From a checkpoint of a small masked image model.
Model: encoder activation gelu, decoder layers 3.
Training: adamw at rate 0.0015, 6100 steps, batches of 128.
Data: trained on microscope photos of single blood and bone marrow cells, 97085 training examples, 8.0 epochs.
Rows from block 7 of the encoder of a small masked image model, named by matrix and row number. Rows with one number belong to one neuron. Each number is 128 + 24 x the weight over its row's rms, rounded and kept within 0 to 255. All counts start at 0. Numbers have three digits each. After the name is the row's rms in percent of the matrix's.
Before each neuron's rows are labels from the 100 images, of 14976, where the neuron reaches its highest value: "strongest on" is what is common among them. Only what is clearly more common there than usual is listed. The data: microscope photos of single blood and bone marrow cells.
# fc1: MLP up (encoder.blocks.7.mlp.fc1.weight, 640x160), inputs 80-159
# fc2: MLP down (encoder.blocks.7.mlp.fc2.weight, 160x640, transposed), outputs 80-159

strongest on: cell type: lymphocyte
fc1.161 082:150117090108149121096151113107142164118089100100099093140122056165119134113145155116109168121102101080146120154170165152159125097156105094100144141127102146098137123118096163124121098139146112165141142107103151105154143141145125129128103152
fc2.161 087:133087117086101138166114114137091117125130111115132135152079151135125105116104137133126102092182130158170121122119144150124104149140109090111110140143143086130099154134102118146108112101132159119097124123103083106157145099097088102154148089

strongest on: cell type: promyelocyte; cell type: plasma cell
fc1.557 080:084131145108115105129142156129145108103137159103133104119146149160143162121134161085100110132126093138138103100089139105164082162111116110154128141150102155179119112152166148166115136113101161127156112145140111118097133151105137154122109105
fc2.557 093:112093146173123119105135173123145122126083112126102150111116132088153130162144116118099161129069138171151093135081152091114142137113111136095164152154102161087131136099140104155108087131107146099130145125148147115153164137107095142108124146

strongest on: smear: peripheral blood; cell type: segmented neutrophil
fc1.216 077:123125170105119122126148106110141166147136146142126143166162173120136132147087139174119083109115140146159144133107101114128089142162115124152105125147107156144163116175138133136126153088142097136164129167134144152127091073122128102075168151
fc2.216 084:156156145136118114094142136115165132148151082177093091117123132168106135142164124138153116168153138161139114152130102089110125131119169100112146116126171155121130117113119144157128133126160133156129150151154156109097138126111098147096150129

strongest on: smear: peripheral blood
fc1.625 076:128122135129135148134132115155138094109171152166148160135124153150100168128140145140148110171146119086137107122163161095142139150107149107072126108113162142150107095131112100159161124132171100124143118082123100132120124193130144136116122100
fc2.625 100:126116128214152119126119114142157139139150102103131141111130166170133168125146152118119139123033130128106103132160156099151129120140151138119143125173135100066126120116139105089123152148141145140141112183102147147102105103159127120153141120

strongest on: smear: peripheral blood
fc1.358 080:107152107100157109115146105145083097126129095090139134160110089126102116149160176140175114129102121164117107152155136109135148129149120140167164115106113155134158172136148156097114130131154094111133164130111161189129163119107151123163139119
fc2.358 091:130076115028151135121167106128133086143119144066141104167103097102186135097124111101137101123173121121133122096118128121132128129159148077077165143131118113131103080138165153113097119145145121154109123129099120116131156170103146113106119140

strongest on: cell type: artefact
fc1.527 135:170140103131117119079141129153107166136129139170135154123133165115119101125124149126141158140142136114142109142168144143062200160134146183174090157104117128113087126155092130118095133131092139087115109128143160141108142103109133115136118114
fc2.527 119:091107155010140097139158159158125155108124102122157122105143107127116131115117115150110108121255148124151146130126112101101105112133131113137131131108113126173117138123127125108115157124109123158145149109143132117132149122157146131120151108

strongest on: cell type: artefact; smear: peripheral blood
fc1.54 128:142189118105139150118093111136134100125112125156141163134106133120125155109083158124116121147128164187088168155169145134059110128140152185161080122113130117160143097118144129096140129108127143134114137119109099121122115121101135103117115149
fc2.54 124:114137135001149113131135164142115122116145142101135122135128108137156110137120098125123141124255136102119124096117127131098160151106101141147138105111111120157145144116124140137141167152136115165105110102122107131154138131128153146161163138

strongest on: cell type: lymphocyte
fc1.283 082:111163131121118123115122144117215141124117159113123162119136090096096164093177098107115136136107122100104103114123138112107107150119150078126079159131124134121159114158153147118166141150127104119150166132132087112118121149119086142152136101
fc2.283 096:145092122182144144147113161143120127151104136096126155078169144117129119133164134171087152131021094154141115109126155124168132136130136096090137082117113086133109111132117104087083125127142115112092146116102162122116148122109126136134084173

strongest on: smear: peripheral blood; cell type: segmented neutrophil
fc1.610 082:153113110144096100156129131115130099088100152157152127109093107114121146153122149101139098120147122119150168141139104097138107094144117154085161103097124100093151100124120148133168134141173092116161150102098154138059150110118091128130152109
fc2.610 087:166147125101140107091093139124141098103108106159089100132127095118103137102176091146097146156122132160123112121095153086119127140137136098146150134122121131128097153110146131088096140114122106117121105106100112110147111105112117140099159120

strongest on: cell type: artefact
fc1.473 082:158159134101152127109155157149132099092119142140163100153133132109101156144134097118102091138153158089127114133140166086144151195115109183127135116156164145154137152118149139116142072097124097126162122177103138109125165146120143129144113108
fc2.473 107:126160120033129095161134137130128139140116105102132161134131133130155126151120129134118095147255126157156156127089108090086116150108128110098156137112136102144157119134108159122155135126122158167148116122132139114123123158126133108154156107

strongest on: cell type: lymphocyte
fc1.123 073:157137143148134080110144141139125167174087146103098138110143158152096125128092095115104116100137147136124164140118124096109098094130092110133138146125137146132167148148123120112141091099118111131126138123180106111141102045147097171116124117
fc2.123 085:145161107089119103133161080089147136106124105098167103114108158153113123144153114103115102117208149147156138103174107134116154098151141094140107097143151136115158112128168105138151155098151122157105167147135158123112137131124161126096116144

strongest on: smear: peripheral blood
fc1.113 080:150112152123179124124132138119124127129126161134133116141133182127152142108104100082123122178138150161113124127137067084136119129126147097106117112152104178076184137119153153116156135175113088137140126153135111139106133131094096141133118099
fc2.113 095:119156101076170144112173169151111109114111104122161137159109079154097095105116121126135143159190128149122109150137092143151115132095148111101154136097116159188101132131175133149165132140116146135141104152151103123124095153115099114140142120

strongest on: cell type: promyelocyte
fc1.515 156:164168140072146154136141144095113119142134125162099160161141112134098116074128137124116153145198149150175111121163116136095133160113099168157120129156130127121134124134156104122145126125140115127101131148166097145107117127137075142147101154
fc2.515 122:102128146045158127136105117133117109126105104123146127133142118127166101103114130134131154114255108143098104139138143141090126159108153132145120139146107121090127126099118127145147097144121116104135140148134112113113154120120137122116098101

strongest on: smear: peripheral blood
fc1.225 082:093126130123113153104098141123116186157120128132109124108090139109141096120110123132112129177141135117154148147090100133128155174124102155117146139112167154119152135102107149138137144171120116147110163143126094120124149193134121103131125182
fc2.225 092:102160126086084149144123147151149161126105150093120126101101139127104128114145131113100134143176143131122129110115123109126135170094104088077126145121118141168142153142128099140110158135124178091178138119141117161077126149100128129116091114

strongest on: smear: peripheral blood; cell type: myeloblast
fc1.188 075:136129091141112100158132139115100118119087144161110135135166172122101116138135100153102163162140145137112128162160124105144147157085169116124144144140121147127113079168130148110117149145111147143105103141160121081104101171115127092147115135
fc2.188 082:147133108099129176140115102132125101154169123107088133154114141146168148079153115107155121113170114151105133144153097139146112092114134100084089088128093150157113126137104125167157159095107161097118129163122117107132129126119103115087118129

strongest on: smear: peripheral blood; cell type: segmented neutrophil
fc1.417 077:123155120125117118098137124101120163116094132171151168141126101086156127123120137113130101115126111148152132161130103103143092104115159119144117102094156154154115090161099123111121124084133173129149162113107142163138151144095104156176125148
fc2.417 087:159146126128123162107155136102139123099101136108107119114123102136108122122112167134137108146111094101109131127105104136165083134177160118090136112083126099110133107143140112082157094106144116165129118151100123128128152155131163119119162144

strongest on: smear: peripheral blood; cell type: segmented neutrophil
fc1.154 152:128141132088103141155114118138099118136094133164105127165151140169128123158111129157095128108175130142083107127122134168097152119161151136154087166132152122093108111177177136099153072121123129110126111108128162133138148109101131132115112162
fc2.154 134:124116150000144147105148150126097128137102132141123120117092132110118130153160120116137102116255116147118155102148107133117164133121107151118143134127153172118122117111153141109104103109130111144109131137140097110089106153137140124148151097

strongest on: cell type: segmented neutrophil
fc1.435 090:133099135116142124150113119136168123101149149122144157088145116126130175141143108096115098130114149103102151149121096162136111099084147142103119111110071162136135113096147101163126147169162131118102132150143103161100159153153159125121100120
fc2.435 102:126123109243098110142166151155114133166109100129118114119123162144149145158118146148146137101000130129122142148130152107168109168141118127106102136158125156142157155133109115123137101170119098154116153110147112148111149131138142123118089135

strongest on: cell type: segmented neutrophil
fc1.555 092:147073089143143128148148095131128147160163124139072130147170142140112129095108134131087133117109156107104147171098165136123158186109151126121092137121104106115125152117119109149135143147105148076123109164118137127124124096167094118128145127
fc2.555 095:089148165061112149165138109153147129171128103095107146124129144105092150141109091133131111160188110123146163104084091120080135117092158066096136135125142119140128118119118091165124131152124148182110116117147140159111138133119101165161089108

strongest on: cell type: segmented neutrophil
fc1.611 080:104116151140108110143163114100108103097162150128153093123155167122156144112159085106161087078152096115121112131096088164127092185113113158115101169090136139133140110172144135139142123150128140100109106132154104114120132103091162100091123157
fc2.611 090:139105135100143087139111143131115104124151092127082133137136079165095177131144087153119135106123123172131115139148145103077142107124160133130164153117106161112100173089140107158155147149125106147149141112142091150129088130103126129154127118

strongest on: cell type: artefact
fc1.518 079:123101111110086115134094102123139140146140127151170171150085159123121123107131127121126119123126165147099154088100115136157100145124130088155149162090137110142158155087116125122157162155169162119165114129116100101093101128146117165132146104
fc2.518 082:117108120139148127135140168162159172160081151082151132096094139095145168149143127113158129122130124085156123108165137110137176112151149114143123152142131128146139098112116137124129155089156135147113137110149119149124127167162153095149147157

strongest on: cell type: artefact
fc1.333 124:102143121110121128074098123122134073113104151134113165160118116123115112139094111126130121164136123133149108123140156137062146119093164179132096170132097122144098153134105142108121139119148127075146114106148142142137116112103114088113118143
fc2.333 125:109110131030119102133157170132145167152151114085155139103144151137108113146109091128106096143249115123166119092107121086094137135105106110137130136082129139173144134145122123134139149125114102170142147142125118100095137130139128143129146142

strongest on: smear: peripheral blood; cell type: segmented neutrophil
fc1.78 080:150139149145152173120150110152135126110117138103149137108105157137120087108152106153121115103133165094105147143107114145128143133086115124076120096131171108115166144169142114126103140077140123115133121148090127171147121141137174086134163114
fc2.78 086:132146102151163102099127112145108179093163130126145142143104109138161132114113126179115141091098131145114133120156150093180126140100155123130180126149119111128103095126097140126132136173112097150156082131142097156113113127103147110150106129

strongest on: cell type: erythroblast
fc1.628 076:171100100169116129180128087133138125120119076165096144158174173167130128140107123148124125146150172148104131123163130105130129142152128126152165110132157134145134119109127151153093093111124117103093127152145171173130131095132145148143113116
fc2.628 085:108104167073151130141150114167152104155158154153132110109143107109120112105104117100154137140207151114148148166104127163139111143135155113111134088134160143126123133109168112152138108136111132133121086104112112169116139123125113127097097095

strongest on: cell type: segmented neutrophil; smear: peripheral blood
fc1.193 075:108161137164139129104136104147116130109120123172172138151131141120165084115141151173159097102164114121099097126161151128145134137112122139117133139099099097117087122150139175162146128083138115139108159109137133143135166145088138140123156145
fc2.193 089:135123154120131092142147076113146134162132133146113122139152091092134158121114135136152109087109159134136147097140130132127157119166097137123109111163148085097071132119065132115123126112147099158121126139137137129145110143087124117150169117

strongest on: cell type: artefact
fc1.50 090:138110122138156147122133104143169126111139092161131165131107107129137105143099120088088121135150109194131106105106163161104178158121146135113108100138132171136103125112115139107103149163087138089099093126153119143114148142144148090128126137
fc2.50 100:160089139099113156117112132162108134168118119127125099110104145099167141115101099130160130107235107091124157080126102124125107145148130127156097090122130143186168141123127105118147121144125135160141140152114106099109158146158090097110158121

strongest on: cell type: segmented neutrophil
fc1.553 082:127164141098094099120139157103129155104107117100107121095156149179140091095099093144109104099135111173163162132088121124150088145092119097150135134138087141086147130150156144156107084161117153123093099100113158158149121126129113154147112165
fc2.553 096:096088127066129155162154170134092124119131083130102147122155110152156133169113118095089101136163118137099148093100123099173166152125123087102162123155131093115154152158163130149140155159177154116146116128126115123104144113122116099147116090

strongest on: cell type: lymphocyte
fc1.184 118:160113108079123131118118092090084143140087139167125147146135100146134121128090123149139122103151127129110140157157116171115145121135151154094099146127146144113095135150114107084134114113112167084132144180158145120147086140122115094117100116
fc2.184 117:114137121000155149145111159121116119114154106115119118132142163149147107155156146136122125154255126142148127111115156132108123105116101157148130159126136119104130154112147136103109119134147112120123110125107124116131157130158157143135103106

strongest on: cell type: promyelocyte
fc1.306 081:178138192106108101168110096145157137136149113095140105137144108078134121091089167101155142121122167120076102115116157136103129128152099142148152112109143134095157093131113115138134089119127081112151136140145147143157147145148147137115114092
fc2.306 104:139116129050115081163111108168093143103146120132146154115149103142107114155139141116151110100255104140110127143120089133106105104109151137109155114104148113173116104104144145157171133094119155150138105154105143143109126128152129154161125130

strongest on: cell type: artefact
fc1.538 082:168145149151136179099114092110112096109115093112134108110165161132141145085144131143169133156134133186101115120114103144136114203107130129147105112157113106144116093113150136077110133146091093130117102165166154103099118122122137158159127141
fc2.538 087:132183159141147166124144150105157073118157130148123131125140137144124129091079125135091110144190092116099146126142089121115110117148154102141132106140099134165141111104151162134150146108172156165110136167116101092132132124148125116154111086

strongest on: smear: peripheral blood
fc1.563 077:145099125143099143108131103088167108158157108149139143121146143165145123125112161128109115137120097171104119139105155145162080109120150128142131126167097145163131108099181088122121125123128109122157116141135109149081118121099099158107090132
fc2.563 080:119140127118165118142164131141129133101184132161086129086109117135156111159132142162106136148138112158138130160164094113181134176130141116129147126118154202126163117109136085109104162109140125138117108135152103136138133124125126133143126083

strongest on: smear: peripheral blood
fc1.298 080:138105098124144117143131132086108176117095090168081153129145102149127126113099100113103153155110149124162120163095128154118123163086155110087107093103135118129110100128110087092107160174074158091104167124097118152157098123146127165108143135
fc2.298 082:081110134088139135127177111115123102160169139125164112106119153144142105124122156105148103128136107123128128113118152180097133148153141167092124143112097156131170130109153129153115145134155160150155144080110108108156171144129149109118127086

strongest on: smear: peripheral blood; cell type: myeloblast
fc1.439 083:145128160149120114158137146109121142142085151159152135146091091081105118146107155151143087120158115124139112101144095129095144105126157159122141097135105124151124120110093131136141113130139131107147094144111088130123130169085121164163149113
fc2.439 094:141114092140147133117130181144139098119114157137133143130129136109165158106164158173137124125064156147112126108104154110124139160130151143172075120145154156147106101109141134070140103155156138122109146111163183105153092129111138130132167148

strongest on: cell type: segmented neutrophil
fc1.219 087:126117113106154132165158128140126113127098087081150141156106112147098139104101097099123144176120120111159112143093147145093147128111158099159149108137163102127175155146121102127103117169091127168105169195129133162135109124162135092156102120
fc2.219 091:143130096111094141114109101140127129180139099116137127150138115130084165143106103126141134084175121145144145137151120129106089138108111106097165126128114137111150118129136176123140149149181166115164146120145119097079109146125092146152108149

strongest on: smear: peripheral blood
fc1.428 083:145144166141149127141136142118156086116117107164145160135096162121139121131134115156133120107136149173143154157159092106107145171164112144170124146104127140101107129117121138133110153148133112157137104164090157145097094154099119138082096126
fc2.428 098:164169127083143096094148153155131146132160179140137102163129146122152148165105152117098123152215082123096146114147100148078149110083113114134129110146157125165116087108144097154165152148140117154102117125095124135105170112150147144153128121

strongest on: cell type: lymphocyte
fc1.142 076:129117150161109144117131118080177177147128113090134108133116112149143171151129149136107106133154092173097145091173152143139143092159108155129149158106129121129118137109095176169153168114105108144166143110097156097117173118111134126088173126
fc2.142 078:187162138164137106155095101106139169140107130148073142139142112140128122160121150124138149094082081114098154108166136107137109134130109110130126146111133080117102130119155155129092148152085118092152139127100132115145150137136127125139090125

strongest on: cell type: lymphocyte
fc1.314 081:137123129088121090117131121145168160123123109140167129157099125113110148116157141173158148111105152150144107122156138135100132125102127125126145120130140124132140138141138133161122154113154108120128127143098157123124112105128097126097156074
fc2.314 085:143093122161098104124143119101146125093099107154125158106120161123114134130168121123106136151047112136138100133101140142125128156141110141110114140133157096103127122114125067083137148106103107136118137155109132138063147098139114161100127166

strongest on: smear: peripheral blood; cell type: segmented neutrophil
fc1.137 075:151124118102092103148136127100099095101163102137159146150121156148122134143127070091122094133127113093141109099120154113151090127089112156110140113124103136075086100138149098129118103152102146124164102114131168109101123163138125148166141106
fc2.137 090:150108126121159144129105124177115123135106115176107113114173119131103144171155128103097130101190121182112100114175152133159079105173096141092107139154142092144108143146101178127134098081146118131118092161132150122124100143113138116128114120

strongest on: cell type: segmented neutrophil
fc1.506 081:146143156114166101096123085161124074118147111122179167162138183154115116126137166159109110130100140129097146123093097180114144133139119168123111162108110145137106111172152104167140113118161081124159153142147109173112114079120171140114137115
fc2.506 091:111101102071158146121113126151151129104164173160153124135120094163123132087109156125164118100187126121111150090122119121149095098105128108118185113106155099124150157115139152121107112148093126134145117131142146098119140139107095141093107122

strongest on: cell type: promyelocyte
fc1.446 171:173165158065137152150130112113119113118115124125132153159105109101143122088137176122153123114156139144106083153167148134088129142136102126179103137157123110087122122132130098069155114134134142116094127179169138093092106126160111129101118137
fc2.446 134:141108119008110114123127104145124155138118158141132102152105128136142126153123124110162150122255097125142150152144126137081108140129119128135083106118145104098143154102105150125137107154122129100106119127127116147132137148138108124127146124

strongest on: cell type: segmented neutrophil
fc1.58 091:145084114139114152129127132097110122106163151098158106153156118138116102130126152098091118147133166068122162136105129156142140120110134128127114158106170100116148165139116088159100104172143134106096132165098083180141106094130112095141127114
fc2.58 098:087128143073145137095167124119137135153102137167140137160131127157136117139133100134104113146182129157132150112118068139128147147122161120127104099102146134159128148096090159184134115158112145178124151143107104129077142111128131096102153120

strongest on: cell type: lymphocyte
fc1.560 079:174138115161145157135100154100121150153136079147152089172108131159133080135086123114150118149136115113160103132109146163124126124128109111199151144125172153128108151136105099119091120146125090157098129155113162178159077099156149124133093126
fc2.560 094:129140104035125167159109130144142116127101127143128139148161085122147138103140094122158106117217122157125152139110068088135109128093137146094115167090105120158148112134167144181158098161173109153143128117133135093131148122088091134165110137

strongest on: cell type: segmented neutrophil
fc1.409 079:134130157101119155124120104151139118115118140153129124101121186166149170126173110141158112109132165143094129107123137120124107114152154157102092112101131150131177133107121166138102090143126144149134107173135092094112144112115112098118161168
fc2.409 093:149088113150174143159126121112106148148131128104114122145142150086139140165151107153154148113055164101167139108122117158188134151140111132167153120134140126124142142173097143150144173177128138148140157122119141156123112108160113117141100128

strongest on: cell type: lymphocyte
fc1.222 084:154069158153152112157098109145152105113125147098172132133145158098106157142154135119157107103167107120101113106137102093150093153136100094138095096156140135135139109096109117140171122171129125150115136103144161147097158093112085146165156152
fc2.222 100:158147172224124120106116136129144105103146108092139095158114148127134134110113126116106095118032146102084119170137153116166140113099125164109152143159134096120148117143115099116130132149117134141155112155100144096153144094124094117126125102

strongest on: smear: peripheral blood
fc1.169 081:093139134126099147144137139083122155158099120149138133134140109157117128122132112142120108109108153108112145155162149152099135133093144128161157115116124083170105161117124138137140097168093174101130159144113111150143157140167149080175134121
fc2.169 097:104142179145138163107133076142159144138140159124050146127108130107131147173155108151145108153155103127135118143085107110111108168152127124174111135102154126112120130140102140110175151107104186110134092109122140154157120131105137127157147162

strongest on: cell type: artefact
fc1.535 080:121144148111155095126140155170149136113123131126092153144163106095128150123131103106142102144125164090121094118140167095125121121174158131110132101132165146155109122152095090120125128164133156140113115122129110103099138100105174153153115141
fc2.535 100:114182120070118142118081104122137144135116121144150119152156147158125094149137084115162141155231141144096116109119131119073170129110135117112140105132145127142155146169106132162157128135143109155131153147116124165111105143138106122158116124

strongest on: cell type: artefact
fc1.565 085:169144135121109107128130137116117130113137162121142156120171158132102088127122144102146118156142126149106111154117152107086137148171139161169116103094138136154152111161152160137123137158087122095159128107147136149176097127124172082115130109
fc2.565 092:156118115058163111149130154167143112159147118143136153144137117131162103088100109126129149095244100102115155085118134112102136110126160082150120141141156105117154142099129160155128105162142137151096112154110147115155107124158086132160144096

strongest on: cell type: artefact
fc1.141 113:098156122145109134125081098157118157129129134172161175139140123162117122128128146094093128161159109111139168122130107160083138146121123184154123162147103112110097154171137116115114114151124130082109141116141132154118163127090153127091117140
fc2.141 108:148106138045153125163167152122130115118102094144144139132122129099118145109088100114091136123255103116113101109124107110107151149124114129114121120106123126135151147118106102162155132120103129140106143123115108120147148136145135149102147127

strongest on: smear: peripheral blood
fc1.234 289:105174123118125141142133141105135092103158113127137141111139098051095179123140147151142094161151144146145102147134119126113133105125120133139103103162162132089106102100139110132119111152135131153101147126126103088133120142152099119149094152
fc2.234 223:122122163123107117149126170126111118122106143160167121126174093170145122138143126165126155100162145104132107148120148138107151087139125118082098148120121080153136106136119120080174119122137124138154121153120130137086145166123109114154139153

strongest on: cell type: lymphocyte
fc1.591 085:111164107111098139164160132146118116117109162103149120082138108145150107098139111109165129147123149155107103092120087126135119127110135088075098080148104120121136156152184137116150146111122123168102126114113097108055123145098127102142156101
fc2.591 104:140119107222143134096151134128162131147158114115102157151097157151141174113150132107118166113026140101160097127139163102169133147148141161117151118117139149089133118119154145140106141106153150147142129130144105106123110152113115150127117119

strongest on: cell type: segmented neutrophil; smear: peripheral blood
fc1.348 086:134130131146114140098133099140071098132151102140133126095158107119116114085134118085150123101122146135122107170114149097152174139088127153107132146137124155118132132157134105133126148114110166088151117168114102084084097154118133125164141136
fc2.348 088:122092111162141115156161110172131153123155151081152120125126144124137152142103112146167113118139093079138096161157087129164144125122130121133111154156145132130134160143115121094098099169102118160136105103160116090139145137153103098149137131